A small CTC audio transcriber, trained from scratch.
Model: 2.5M parameters, log mel input, arch crnn, norm batchnorm, activation gelu, depths [1, 1, 1], rnn lstm.
Rows from block 3, named by matrix and row number. Each number is 200 + 30 x the weight over its row's rms, rounded and kept within 0 to 999. All counts start at 0.
# weight_ih_l0: LSTM input weights (gates i, f, g, o stacked) (model.rnn.0.rnn.weight_ih_l0, 512x288), inputs 0-287
weight_ih_l0.478,233,236,148,222,249,230,191,196,215,176,174,234,180,221,223,190,180,250,169,216,181,235,197,203,216,195,188,215,234,164,172,207,179,194,244,203,209,197,210,265,191,158,232,225,178,154,223,177,176,191,172,218,165,246,262,149,222,140,253,194,198,205,200,217,177,230,157,185,173,220,195,218,232,244,157,203,183,207,208,234,217,245,233,175,188,215,153,228,212,257,148,209,162,201,248,210,224,169,212,176,194,165,181,228,235,245,168,222,236,127,191,209,170,220,222,176,244,237,147,195,203,188,170,168,142,225,195,171,234,258,128,166,187,213,200,159,163,191,205,238,134,200,214,209,228,250,195,234,215,222,164,162,207,160,157,222,188,207,239,252,234,160,221,196,186,197,187,225,218,243,211,166,185,211,186,144,196,208,208,224,236,193,172,169,229,191,186,229,208,188,193,217,212,209,154,216,189,192,209,231,165,146,172,200,206,215,212,197,172,175,221,224,186,228,151,124,251,168,171,264,213,153,237,193,207,190,132,234,200,222,248,218,176,209,179,226,235,229,168,180,257,238,232,194,197,188,246,170,235,209,171,215,224,169,168,181,190,173,212,226,180,219,235,207,158,237,184,155,207,201,268,147,195,221,216,193,221,206,176,218,160,164,197,242,184,184,156,236
weight_ih_l0.479,173,194,250,205,217,192,165,165,178,264,210,158,160,166,209,187,180,145,174,177,225,179,218,159,195,167,191,193,191,182,145,191,195,192,214,185,241,249,232,192,194,240,146,231,222,198,178,211,146,172,202,187,232,192,191,177,201,176,162,231,220,224,209,185,169,217,237,241,226,232,184,219,271,231,154,247,197,212,207,159,219,219,172,282,191,147,229,221,185,197,210,236,213,184,222,170,181,171,244,147,160,257,225,212,168,211,224,181,224,184,234,209,162,187,243,299,204,160,266,155,171,185,210,212,196,181,237,223,202,265,234,232,210,224,219,199,236,138,180,182,159,162,241,183,135,190,218,174,240,165,189,233,209,208,235,196,208,203,150,175,160,248,213,203,244,160,178,187,145,172,157,198,231,185,172,182,271,247,213,192,191,194,138,225,169,234,190,234,194,240,196,179,201,210,181,165,206,203,239,184,178,182,180,180,157,244,152,206,163,201,199,255,189,223,193,243,205,211,216,224,187,238,143,196,202,230,156,212,186,197,222,191,191,210,236,239,162,186,211,150,224,156,215,247,199,198,229,218,204,237,234,238,186,216,230,212,156,189,210,203,179,245,219,215,205,172,189,200,236,158,178,181,196,190,227,190,209,205,175,174,236,172,165,178,170,253,232,207
weight_ih_l0.480,241,214,210,260,186,194,235,167,172,197,224,168,223,197,189,179,199,181,262,171,176,211,229,175,243,251,175,188,196,159,238,221,229,226,215,167,240,237,211,218,222,203,161,200,194,210,216,231,225,155,197,148,180,205,221,181,230,245,210,206,195,185,151,160,184,201,236,209,174,172,176,156,240,210,213,252,179,231,216,150,205,216,250,205,223,221,260,159,241,193,193,186,162,204,238,184,246,203,269,151,140,219,228,267,155,156,226,179,204,205,230,203,169,150,202,171,212,215,149,208,172,193,237,274,185,174,222,129,170,173,274,174,204,192,204,179,220,165,209,253,192,198,189,178,120,153,189,231,206,179,166,182,127,174,232,228,207,199,197,199,179,211,244,199,162,175,211,183,189,215,163,236,197,187,177,182,236,203,189,220,149,264,210,223,189,172,248,161,205,146,250,168,206,232,228,137,178,190,230,187,148,193,171,191,208,223,161,201,234,175,160,153,190,186,246,201,213,192,179,212,185,229,193,235,183,143,234,212,231,176,215,222,213,220,214,224,177,225,170,210,203,151,220,174,219,193,199,166,253,221,190,181,200,215,215,189,260,201,167,244,250,200,171,182,250,221,237,177,239,234,176,203,240,212,195,173,196,203,173,193,242,224,224,227,198,204,235,215
weight_ih_l0.481,208,192,161,213,182,211,191,246,170,222,197,249,239,180,218,184,241,190,192,152,194,164,159,167,247,238,228,150,194,186,198,228,251,217,194,209,163,230,219,184,245,203,223,199,262,217,186,161,169,180,223,227,179,167,176,133,182,170,204,262,236,144,241,223,200,202,220,194,259,202,238,231,256,218,166,206,221,213,176,183,169,216,245,234,175,197,161,212,220,192,191,162,197,239,188,239,178,181,223,208,214,187,231,196,225,195,228,202,180,213,193,217,157,147,168,221,216,182,162,201,168,237,172,183,197,171,256,219,193,209,232,183,191,175,177,205,236,248,192,206,257,173,190,188,170,176,238,253,183,255,200,169,197,132,220,198,193,136,220,244,232,225,189,154,204,225,194,222,186,181,180,206,238,229,151,235,162,159,229,161,246,176,175,175,214,250,231,180,215,219,219,224,232,167,155,234,239,179,158,221,158,225,199,188,252,203,226,215,183,177,194,232,208,175,230,198,152,140,229,202,192,216,269,219,188,185,153,238,198,164,202,172,231,169,241,247,237,240,204,204,229,284,170,185,205,165,190,193,191,231,216,191,155,161,174,237,160,213,178,238,268,174,196,242,166,193,171,189,268,205,196,215,213,205,167,217,173,191,192,204,154,228,177,174,187,228,251,172
weight_ih_l0.482,235,239,200,182,256,189,180,157,248,241,238,171,247,173,235,260,221,194,235,190,168,212,155,206,197,231,173,225,174,196,197,205,171,198,201,204,163,253,186,238,165,157,196,248,187,165,225,229,242,157,161,207,187,245,158,157,203,238,139,227,191,233,248,189,202,186,134,128,202,238,184,227,150,167,218,203,235,243,167,183,221,199,255,215,226,181,201,189,227,175,176,192,190,226,158,216,222,187,159,185,171,202,213,201,213,236,149,153,219,170,232,163,164,159,211,220,168,174,219,179,226,168,151,135,206,222,153,222,157,206,199,202,208,207,205,199,178,147,228,232,182,132,210,242,221,210,190,226,228,195,234,237,198,193,180,173,234,202,162,167,201,221,157,141,244,225,235,205,226,234,157,159,214,220,195,144,166,212,270,162,182,237,191,224,217,196,205,173,215,162,227,225,253,206,220,229,218,201,207,161,177,210,241,219,179,221,212,227,163,236,165,184,208,166,240,217,161,200,239,202,221,183,242,232,224,199,191,186,232,201,204,210,163,222,209,213,208,192,235,214,159,181,164,173,157,235,169,247,220,223,192,219,208,142,190,208,244,205,142,186,160,151,232,179,162,202,178,215,276,202,222,236,163,168,209,218,246,242,234,230,196,222,179,190,212,192,211,214
weight_ih_l0.483,217,191,182,226,157,220,219,243,178,173,242,218,261,208,138,169,205,206,245,200,216,172,246,189,247,190,183,163,236,255,235,171,221,198,209,162,197,190,249,210,151,183,191,207,250,183,175,169,202,193,263,166,199,184,230,177,177,179,143,168,194,246,198,175,174,236,193,217,226,203,150,185,179,168,212,227,224,260,145,185,208,243,211,223,149,186,246,217,166,169,165,235,188,176,156,241,201,187,221,252,210,209,211,180,156,201,199,189,210,183,214,170,198,205,198,179,190,200,162,244,175,182,189,182,153,220,190,182,221,210,166,197,168,194,157,194,219,191,155,250,196,172,188,162,217,171,206,158,209,228,252,211,153,185,140,145,224,150,217,242,246,171,234,166,180,203,192,200,167,208,229,156,204,148,104,250,220,217,229,236,159,193,183,190,216,188,169,216,207,240,202,216,154,198,152,235,167,183,199,187,198,222,157,204,215,231,230,257,236,183,212,191,180,160,169,137,221,188,198,236,216,200,229,187,209,254,164,180,196,221,168,170,243,161,174,171,179,198,256,235,188,214,162,209,253,228,192,187,220,214,174,193,179,206,211,237,165,221,224,189,187,124,200,224,183,169,157,261,188,221,248,198,169,178,195,187,176,229,167,251,162,213,135,169,213,212,167,199
weight_ih_l0.484,231,184,154,229,188,175,207,174,230,197,182,250,223,171,146,166,166,190,174,172,176,191,164,162,198,192,163,179,148,258,232,247,234,178,198,233,229,195,181,207,167,252,210,169,245,233,188,174,190,189,178,237,244,221,212,248,246,172,188,187,164,221,231,218,156,170,196,211,194,173,196,215,194,192,229,260,257,234,215,159,149,155,143,184,213,181,213,190,158,192,185,210,210,246,158,220,229,236,188,245,175,228,161,160,204,212,229,206,223,195,204,143,199,150,235,215,273,183,155,214,241,236,186,158,176,235,185,178,210,189,177,174,197,217,210,142,231,218,196,150,188,160,167,218,204,251,188,213,228,173,154,192,212,179,175,196,194,177,219,172,254,267,233,228,205,190,203,221,149,206,224,225,182,169,190,193,242,205,258,254,201,214,247,143,226,235,227,166,218,208,224,184,178,175,241,181,219,216,250,181,136,240,170,191,143,167,166,199,179,165,144,167,185,152,176,184,203,188,122,186,137,229,175,173,166,161,144,211,179,177,242,203,184,222,248,228,214,186,208,221,217,178,191,217,190,217,210,221,168,186,178,225,184,225,184,252,177,215,222,209,218,213,183,180,223,171,244,177,188,173,224,206,224,237,199,206,181,142,153,197,243,205,192,197,175,160,191,214
weight_ih_l0.485,228,183,169,192,192,201,194,209,181,208,220,219,182,176,234,205,213,163,230,134,244,173,206,220,168,202,198,143,224,236,153,179,211,209,192,216,195,232,263,168,230,157,202,196,222,167,235,225,204,240,234,185,242,200,200,253,209,213,138,180,221,200,174,250,216,223,212,174,156,199,211,199,183,243,162,178,198,196,216,198,238,236,192,176,169,182,178,185,162,213,233,206,210,208,165,210,170,193,192,188,209,132,219,193,203,194,263,184,158,235,239,228,139,216,187,200,179,214,157,236,200,184,150,143,200,169,175,248,240,239,224,201,208,192,183,200,192,152,202,212,228,184,188,210,233,165,201,148,196,219,188,229,184,183,222,158,182,237,183,174,213,187,224,235,164,137,239,197,264,185,234,237,251,187,216,215,247,259,258,172,226,210,171,154,212,204,204,185,237,225,183,159,217,231,198,150,167,168,212,225,222,151,206,240,247,229,225,231,195,183,208,152,205,196,204,168,179,182,210,194,189,239,210,206,253,195,169,233,213,189,170,207,222,236,229,242,165,235,269,223,139,208,247,171,208,136,217,242,190,236,194,217,157,221,241,160,225,204,174,254,174,245,223,192,175,158,206,210,254,212,245,142,144,221,156,184,195,210,157,200,156,190,171,136,246,226,233,208
weight_ih_l0.486,163,189,243,196,234,226,176,199,198,192,249,184,184,195,204,264,176,127,164,173,160,176,192,178,166,212,202,188,204,241,213,189,240,215,181,204,213,184,223,155,182,216,209,249,222,255,153,237,180,200,179,213,181,247,240,175,195,165,218,190,181,214,181,193,221,192,169,224,200,200,196,203,194,180,168,167,165,249,160,198,229,199,134,232,209,185,149,204,232,213,166,179,224,145,142,234,222,182,213,144,201,188,179,232,150,185,228,242,242,157,200,176,185,224,246,192,232,235,173,163,144,239,210,208,227,182,137,175,148,251,198,148,165,180,170,184,209,214,191,201,226,155,200,194,183,196,213,176,260,261,147,181,196,233,188,238,231,168,219,224,221,180,232,219,209,182,205,225,179,190,176,185,193,163,200,231,226,160,196,192,184,148,216,207,249,231,198,151,225,261,175,159,166,179,209,180,182,166,236,178,179,211,166,204,206,229,220,164,239,226,203,192,202,170,226,193,251,234,223,195,236,207,176,175,238,237,152,196,175,217,187,224,191,209,211,186,222,250,174,183,270,169,163,198,170,223,238,256,233,185,225,231,220,206,221,232,199,180,236,181,219,212,160,162,182,251,236,247,228,250,170,127,181,236,149,155,154,199,167,209,175,151,162,211,216,215,148,235
weight_ih_l0.487,161,188,196,193,225,216,220,192,175,182,243,181,223,199,164,176,232,222,162,248,212,178,142,216,221,276,163,209,200,173,139,178,199,181,157,235,226,156,231,209,179,189,165,186,256,180,265,192,167,165,205,220,229,196,193,213,159,217,212,168,213,263,255,247,244,203,168,154,248,188,215,196,210,190,169,149,225,206,235,196,150,160,176,166,242,203,168,140,216,219,244,180,248,219,221,194,189,225,192,212,196,194,177,228,206,195,266,189,207,240,246,207,236,185,247,139,182,152,221,186,173,213,229,184,189,179,220,204,233,249,155,163,239,210,202,257,179,175,231,211,170,215,197,206,154,259,154,162,198,163,223,222,236,172,243,182,193,260,242,223,224,193,195,170,156,196,213,168,167,239,164,196,173,213,195,255,181,164,177,224,220,223,216,223,193,226,203,224,269,174,178,241,255,189,180,225,229,180,162,181,205,206,176,251,201,199,190,167,229,203,202,255,201,251,181,132,169,195,244,206,149,148,216,160,241,152,223,222,219,218,177,199,174,220,205,179,172,163,166,226,201,226,236,167,233,156,156,226,195,226,168,234,192,173,231,251,221,238,223,182,196,231,197,189,185,227,173,199,212,194,176,243,213,167,203,227,244,205,231,204,218,170,188,228,201,211,188,203
weight_ih_l0.488,192,223,222,220,156,182,189,192,194,186,193,206,183,223,221,219,206,167,269,249,200,187,173,183,145,215,212,200,214,228,185,192,168,252,226,187,172,236,219,253,205,233,175,250,194,189,181,207,169,154,190,242,154,255,220,211,192,251,266,244,227,183,219,195,214,234,197,216,224,181,165,223,142,235,265,164,234,248,169,159,232,203,236,152,154,250,205,244,172,149,167,186,192,217,178,173,218,144,152,191,216,209,214,234,212,215,180,202,177,196,232,193,230,234,216,231,184,189,134,197,245,178,231,208,210,225,218,154,209,164,220,148,187,226,234,162,241,261,205,183,188,175,219,214,262,238,207,186,196,202,168,205,175,178,237,232,230,159,190,191,207,258,158,187,219,206,185,223,174,181,169,212,220,189,254,229,152,171,263,192,230,224,222,244,212,230,158,169,247,246,201,150,179,216,250,168,217,224,177,187,159,225,232,184,215,169,180,167,168,199,212,173,168,219,180,168,220,170,245,245,217,185,229,180,169,193,232,227,154,210,219,211,197,151,184,166,242,218,179,183,191,199,177,150,253,203,174,215,239,208,247,209,161,191,240,167,177,197,136,168,238,184,200,236,179,170,201,179,221,227,203,227,168,247,205,204,230,233,227,237,147,227,173,230,193,207,245,219
weight_ih_l0.489,196,175,250,184,210,247,213,210,200,224,176,182,154,213,223,216,174,148,161,205,211,235,167,194,170,219,175,186,187,167,206,186,163,179,222,193,177,210,235,209,213,154,206,214,187,190,176,157,165,250,161,232,177,170,184,198,158,190,134,216,242,157,161,164,202,141,183,188,190,202,201,209,217,220,232,276,241,207,208,189,146,171,204,209,174,180,233,225,219,206,209,193,154,240,187,178,174,220,246,213,270,194,246,178,147,156,229,190,183,192,147,159,146,185,157,232,219,151,206,246,245,213,198,170,146,234,266,216,215,158,222,236,157,212,172,170,258,213,175,216,227,178,221,176,231,193,239,234,204,151,187,171,163,232,196,197,163,240,210,227,175,233,221,181,230,179,220,161,146,261,223,223,198,227,246,180,220,191,181,161,250,179,152,199,188,201,214,226,214,178,254,189,238,221,191,226,258,178,210,163,247,206,235,159,184,192,211,204,204,189,198,152,177,255,156,177,223,154,211,268,253,193,215,179,210,199,190,198,231,114,237,229,176,227,232,202,176,223,236,164,225,134,227,144,175,190,201,202,175,224,209,208,171,155,198,191,173,214,183,197,237,187,229,203,200,209,215,224,132,201,193,215,215,217,211,165,197,197,187,211,242,236,195,191,242,217,175,233