Weights of a small CTC audio transcriber: log mel input.
Rows from block 3, named by matrix and row number. Each number is 128 + 24 x the weight over its row's rms, rounded and kept within 0 to 255. All counts start at 0. Numbers have three digits each. After the name is the row's rms in percent of the matrix's.
# weight_ih_l0: LSTM input weights (gates i, f, g, o stacked) (model.rnn.0.rnn.weight_ih_l0, 512x288), inputs 0-287
weight_ih_l0.296 098:154173160109107101131149103104120100126157100150109131130112104093097137176138129146100165117133104147171090160121126129112135104114165190131180118087110115120094143127106147156183171167139123149153135134150132123148181122131146126106147157107122140156154121157135144123105144110109127094144099125113172160139148111084125089106148148153097104123124139115146160100104134156135133125150112138126141138119141150164141165149094145095145119097143159155134175108096097126156117122111126155130103111119171099167131125095124143091117123095139111157138129139094142155167161099125138159148099141109162143099158128127110165144133178116109136115111143101122153168172163116087093140101107101152155162135159144083118079137132143141111093089107133144119086084084155091131102097142139125128129129147157180146128104100121126128159110129127096101110127083157149108135119133106110117
weight_ih_l0.297 092:155167082135104157142128123079154121153144129135122127167113092147120110152087130116115147119126134093160055158147127113159117139111100117140152143102132142083152117148147148139138116118140109117151098147123125130166161136087116147150123117137113142163105127129102148096083091151153084153162097116119111122102160092103080127130114128125145111135100120161076120130092125126149091083146182108137148106140131142097119153143133096127142158103115114108150109109133106111117143137129111107118106141177152109125146107172092145161088125105123131161126145090154096107100104091098164118116130085137122131132180155132140085129124124167067137122146114116085077101167144133143094139110130132115140105074131146109136124125084078178115141110124160142121092150138137124106109101121098094167122110163148181136120105116110158112155126088124087122129121117137153113152101126121156137
weight_ih_l0.298 095:106146147154105147069158143147169168153145131103075115116133091092121116150145169172117132149144115092115125081136135130135104123113071159133125150093142141131121155147134127131122115129139117108099120107111128162157132156110115132122115131140133098113088120151094152080092153143153105126159155153080153143106134105106105154125136069114138102146099114104140152144120103103148128145136089143097140159097104162072154122132096164141146135142135181156132138137095122151118096133142124184146120099170133115101122144114148121087126112101121131106155083108113120128175161155112074140158125153136155105099114132124153158168123154121104122157146090121102127159164129146095183116172099128167110116110125101107103147118122158114105138072114103093093137127118099123122098140154136140134152165162115081112138111122127144143106159131142101148146111124072141130144157139123092124
weight_ih_l0.299 092:155099094123116128115132147088148082125116095120095141173126156123137138137121119153116115112123156110132092143082131150126121132100123147128119155145141139110089145143120129172089111103085116130132120143104124135125139152141113117128095146127116131153148133162109117089148119142156134147137089085164157147152116108164151133126112130135086126136104151142146113150112093173098131109096145122144142118145147089157129138135124134100112139134153148083153094132112153168139162103158102131146120106103121096128102103143141101160145119154117130166098109138070158173137166117093118107080164114140149106153119150174124135154128124100132106151137150172119177162158087154137120151110116153100155131072121144142155104125168131128161127089130177125088086148107142103145100095162158159133119123117132154087114172187084081105125152129146160128147155096144158099080090165147137145
weight_ih_l0.300 089:121160153136150134154141154107110079129104103142134150123140115101104145106145127137127130135153165116115162167107120109125134129111142117108130058154110145092167122134101094106166130133133133136115121124082115120094106124138137113134096091144115148109130107116134093137119144154091099159137142104141111101176098171111161167138099137093150128099160101162159056125144116160162087106126088116165155154089152137167113077171103112119100118115126137109068124120139120164099089133167105143124112092124155129143100129116136167102110115115133083115127104157131126145133122107167106124124088148116122099140135150121130158161113124144160135137135127103112104108092121077135142116121095085165125135158097110104166120139134105152132110144113144120089140134145130128123081121114111141131101168137120152132080154111120083160152169119108146145181140107162182099158121139157127171
weight_ih_l0.301 090:082144138165165151123133164120172103118143139102091129144137106146132091133164171133092145175091082069137141145105154130162077127145098088135127106112162108136107110151158168091109096102151141100172143110134100122134139103126118095140141128117104136128122136122135083091083116111124145127123164108115093129104140156127131166109110162121125138082164124101120139189121116140107171118125121145100168117158127108108120155097169140136173134157156131135165139141144143143110105099144138121080146147087110155141141129118156113099159161154131150141099151128105109112130135093120152130159140094119119153085147153094149182125129135102158097152130123103115085092109169173121155142153158146152150128101135132104145102118147076115148106107151115091129105117126128143110114152090133127125138150127096109178146123101114122163138116117151091112138132116122120167161091100127135166
weight_ih_l0.302 090:116134111131175101097105085111110087176109097136092096133157108188108109186163142099126118107126155141143135095109140128121108165127125129127130143140119132126162128135123102122108145176158135111146119158147165095118141121120141142146123114132169093136151097141151106157138094173148133092141071168186130170132139135150100101103120146159116131125139127128116110116118123139121152145107118136174149083176162127090162130116117161130128155086157100081140128148130082162108121149145112113155156145100148086108124136096117135096139123080106121132121103090125129121163119089116129089097179133150099094126144097095130126081158144121092113123115105148144162156143151138092123145145131102133139101144095163136091121091134113116125138125124113154097127155155149113118124115130133122154124135132112105148097144190144104090107149110122086099117139132162150079154169128158145154
weight_ih_l0.303 090:128135098095127125126143064124125160155152159119134101139154141105133130109076147179175172137107164139101112113114128115096112140122147178154151089154119108094140145161130152115166097133168148098141086163099122175167092090095139117122143144097126135137128149097106123135121147119140111118124097131130136090167117162123164131101154145138158116134152112111170093119161143160146108129155073132104101165126119120113118127131091123103094102148111133127097129152172163087131135100160102104159138111162139144137100171127148148158108130092099114121170126127089116142090137108152109137118113135132156101144165129153156160147089115128144112134139144098101142156109155104105113145119146155160099124130095142101184135116158157124152128125113152133115133098163151131129118154133085157126152145127102069132125122117136111128114102188148155171130108083133139108112093165117123161
weight_ih_l0.304 095:161159154112111123089117096138141107107147145144096162141096127164162093122123122149102158138132129085096108096176133125105148126106140124129149105138119121100162095087141121168172121146160081126180124140148119093141122146129093113165166090105115159143122108084140095150109146118105144134123134135138162096121134121125088120118176142150155146117135148149095188159166133116122160100134118136138143165150111132105140137153125112144124136186134168103101169110152116099106151118100110163137121118145127186132150105107089147126143116101138155133113111144092175165112143164090083141167120151129121163093114133105133139106114141120100150149145097124142162107127150105154139120139115171122104118079091108088159135155091116166105118155085157127148149109151098122090149121130120155122135126144096146111105146188161109125147129134132109098139136134163138118158118100103092166
weight_ih_l0.305 094:113129098131130151144136148155102123135130145137131134132112129084164113123093112095121133111119152140141178105088148104123103161149167137140085133128097144134124149090127101111142169115139137143091132082126075141175093097122150135137091131158144186110088105134120107176106156148089143128130110161104117103136158101066150116111109102130151172110163145137132124114156165107120108156099071104113105164114131148162137121143117130099155141185100104152132156155144121142148123122100127155107115109111130162098141110135110107139092122132129137148112156111178119125135102094177138129113145141143125094150084138129148134164107093143100098102141132118099074142135137123103097082153108093150140105114128121181097087115165131102076115112101129126137147150134128098153125123081090106119102123124128099116106132105162115128150146102131151154183115107121102134095155129128084095
weight_ih_l0.306 094:141154123143153133109127171182151102150151104104120117161156122123144139128164124107100125088164132100105123150108152127150124162139143154147133165126095098120126108116100142108103145105101159109122138150130096136132081148105164092139130131178158170127143172098150085182075099113137153098148144101143129135140136096090134104178132137139116175122147108155107179123162111137093128154135106117155095087099134154095101144142122166095084145152140134110138126130137125121134158139145093147092129161162109125114109124134142152126078129167110089160125154100105155111153152137106125168145082125163120164156093138149109156116110120183167109130137154108127099101142159081142166081152082132124120123147138133146152103100122140123096135112127146140151109117099135126110123119093155133098141073114100142141140113121121105135146147147098080125121162093144103135106152113098102112
weight_ih_l0.307 093:164125132095095090130091119091138121093155150138094122128090125173179125172109177182164124133135128170111153118144122101137141102160124123127127083110101117088095118116115163127138168159160130106156108102102090134119139107079124153154135151123158155067149120132089110114176178131140105138105116122106163141141143165092107170133106118117125123095151126129130088176167142125102099114131143172089149103122101128132101170173106104173129136128123155094145119109134139127100142088136097126121151146122142099129124092125073106170107121127099140098160128161123125096089116115109094122140154121147121158105114095123127135168130145161129149141114142138101085108141131130106138145133122123132112095168103147156161108145161130120119153137125107134162150167118123124147128129172154109166100159118119101125131111122176133133102127169100139120123119155087118160107156135146089117
weight_ih_l0.308 094:125151158147105095104150080114112119157090142141090125147129130128162143126114113134101105151140151112152140125162086134128134113181121130112095164157149126135116142104149125162142154120122123125152125084090137153128169122161167164140106101142119169081177101162097125141124168163109126137140134131159073111173124154094090137175104121114181130153129126094169115155104145164147105103149132105131130146182169173119144123147166141125151152130106130133107168161107098099132105120130101149170144142103157130101091123144142131155142156089120105117098096103166088128149108140094140152113184147113078135150138131099127143109161104095156114109146172128130155155120124161163134130105115100137081155146149098104130098129145105115090111099104162131121141161106153134147133110116127117158083144159117155138106120145139145141089133122128112128154126129142114124095152146134093159
weight_ih_l0.309 095:161132115141095091098139142140103113126143129160147122130133144149109144146188121138140110135156126112109109134141136129119138127146162178121159157085131129117112156125156157141146166157155143085142151142116134138101116113132126158114113117132120162164138095143123116163160131121082072107099117109115155132144107092170130147138129115139103087142104155097123171098141130118109148131169166140166100085109107123164138093152104090128150164106116149090124141153134156151084099137118087123166094140090092125123111119156145129165174084151122132102113178129163152135145091134151152138094115145158129139166130143156104158096111155121156128142121122153127168079101129081157141120105137116111119149154148107097160125161155099137111102147155105123170126186091099107133110144099131150156121092115154160097144160135186102143151132121111150117111109094150102109123134108176137106
weight_ih_l0.310 089:125148121149161105114112158157136161145102141134112109069082124144098148106104140167088081160129160153097097174133116145168147159149140116122160149161147141165162151143115124117124154120127166123109088130155166127166099120145133125149081147112109110121122125135140088123092150151118156137130096151108126095100110127128091119129142171116141121123085149122186116106109106142151102121164110172129173143102128146145169155089136140146101156130162155141100167121088073071136108157119114152094092110144117116107112153160101104106110128107157082100126096169136141116134099083132119115145125110125095158149148111137087117115138086114110153090107159103182134147107110109108152132102166120163143143128130159108114139145109126080121118114123148120110111119131136126136139160130142149126087092142112107123158148125154105087157146150163135102143127100100147137119088142103150144
weight_ih_l0.311 083:113142096115117096074135082115119124121161117103120113171127118144085139101083140134165111129155143099144089153154111148180148161111142159145091089117114170127146158077137129154152113129158093130108094124083161179141112130131083150094129158131104181147128150123142150132134127128163112089111121127132140171111161149135108116085169108121126153111147123117179083142169137133106148112129156143110115119122143128107099146159117130131123112124141136137079149115091060122149136089133121113134130144137123133153107128113132154092118112094140120122164131114133145133118164091165153126109167175146146127147121138084106121125136145128165090156158160108123156131149115184122102112123124100112089151152118088132103122132118106135112109144102125107091082159104136098133092135145129143167093105154191114123123137105135124127118111157125165148112134123109108077100168148114094132
weight_ih_l0.312 094:146136149139120154123107151146133121118116128144166091117131139157164124124140134119123145104133110132127091125157109153104107137093112154149123134137107123136172128111104078140121134112097099133121126146139153091133141152133159075104122134147124152102106104105110150156117128120147128145133157101114087128141114135126135154091126138154099075101126145133125151101102145147152110144166091144169127131149137114153159106098093130061144136102139144109079159167114108154136173164140147146184124162117134164136159134155094173163160095111110131127133114111136125112104123082081157090139153134107149139136068108113112172154147182124152144104137096125103115136139114120112170080117096130152125144146117155095146083087118120136142153092154149081127148124118134147095172139138133126105144166082158120104176140133131114097121168116134129146139117083125092146123082113196102162
weight_ih_l0.313 093:143133143085094129151142136164155161109157135117175087101163170086158145070096097161175083090115125111080164105144114076067130125122105163138143130128104096149104101100133141105094099145153157133103116135106130142128104120133093111141102118115138148118143119110121102110165150165151162158125106127106105123144126101122129117109093090111081143124146150153154133120138121157131130113138112158102145146122137088132139154147146119154111180128184171146182136083141131123114131109154088142093100130127138143169144108150097136097151152154125142137129100097152151088139097110142134118121135147145115129123136148144118115146140076154159084154095116099106152137135117139123134156083129144115113117114096126124138172161153183105104097107124153133086114119115114175119131148116168119138107157143117101116122134148109140162084099142092151142108147150137135152103098116111101133
weight_ih_l0.314 094:128113147117094136121073119114106129162106149115114106149139098160117105151142147149139093085130134111123083134125110166112127158125134114147120154096117134104143109128140145085103127116128112116122134106119073100127121108163153104155088122089123153118111128159112144097171131126131113136126114098144117096124089146129116162110101125158113154142145130132142141123144094138160157107149130190146122136132125102085115093120153103115115188119073131121123120140161100091106133089145148117083140135125162151137126166139101095134108111136133155159140109110124180139128126125141121168188142100098125128155140105149104129084139101120079130056122145168141092129117092126113176115134080093147144137104098176109159063137118174128107108093127105167139143154152164159153157101103116101143143122130125105127146118109112132167115168158151108102147151117145139106122088109136137075
weight_ih_l0.315 090:118163143112127111155107122094116144126151087105157120152117158170141150114149102144151164114135154081144130100098114134105167135170097085124161106190142112089103124168115132103130141131147110138145102130162091124131133108140108093145163157119140120093119119103148134134146131129114104158094108113099147137109131104151151122107164127097091106158150147127149138095142136147106150184130104150098086161099157118089117145142098179150173082149126172156132089143157095089143142127135128151099146141164132118100084106108125108100149155130127166161131159116133157094104132120109096159126104155150146111155182088126156102134095133181105123127153138136162130088158143142098116116137110122127127133097136110133162137131165150118134163145121124168109159155135101100151093104134109124106138151117153138098144080131130144152168096128095123153106170164121100118151123121129092160
weight_ih_l0.316 095:125132164103151090154132143121097151129133114117132137135093164129139140139128154123117145078151148174169152125103092144133108146113124132133094151122125147140086159128137117125109133143162098153116098108094166107122163131118132126121115105160144073094077146172159168116132156117135121073167114147155133110098098149162093154088130143146143148130110095136111106093105148149147096143123128124146133125123182126099149114112100148161127130139139108154152107154121132142107130122147150115106146087117126129152135140151155074144102095105103143150094156145114116158088123117143158151120112115131149089122122136116083138145093110151083124116171138156119111105131178145112105133155105129172090082157156131161073133116156131137122153157132113156110148154142178156177180097125051121157110114117138135125141103170119150141158130087119140105128098114143084137095113146131136150
weight_ih_l0.317 089:183101127135151134115126109118106109122140134106120164116149137122124175119133142077124154110144072101115101145131142156116089157145110156176141134099154177122139148135108115177129121097109120103111120135090151125127164147155137152134114090112098095097109137126146133162141157161123144112167148130169159150125136095086129151141145117150153148126137123098128147144117116113139143115145151142126171102099123130157145141112100101124126152140167118107165136177107105087095130097120134132116129151157114136136165170115138110106159127081109169157124103101092151128157173098095173115093170110120136158115106118154103185101129137114145107100158110082129122093125130149132138120121171142129145198121155129134137172124143149148135142152120128121133114145099141140102094110125165165157098154121103113173154129101187160108152128106140152143116110115171115085110094173139165145
weight_ih_l0.318 094:129128166147112100097155116153135146143128107117136101125145187132115128076124142107124121158119146145157160119095093100164129123090159148149109081105124148102107155126137087136107150102121143132149092139095132118161128089115138160117144133139110150082149122116150150131147115108114141150146109160135102128103160098137129122144127165138116118168115110141101113102103166107070180093145124140076132115114140098164163091157122132100139140140109112087116146090147098085105125106131140109115148138118158126084122129151153144182133134174127113158091112148132094100148125149119093110166142135162161099157151119088165130120110108139124097103135102088114114177152170163157112143136108123152111142120158093159161104121148094153136156112139110154119108132102094136101128104094138130085112108099081103155129151151133157125158090169103129118087172120081111130147120118152135094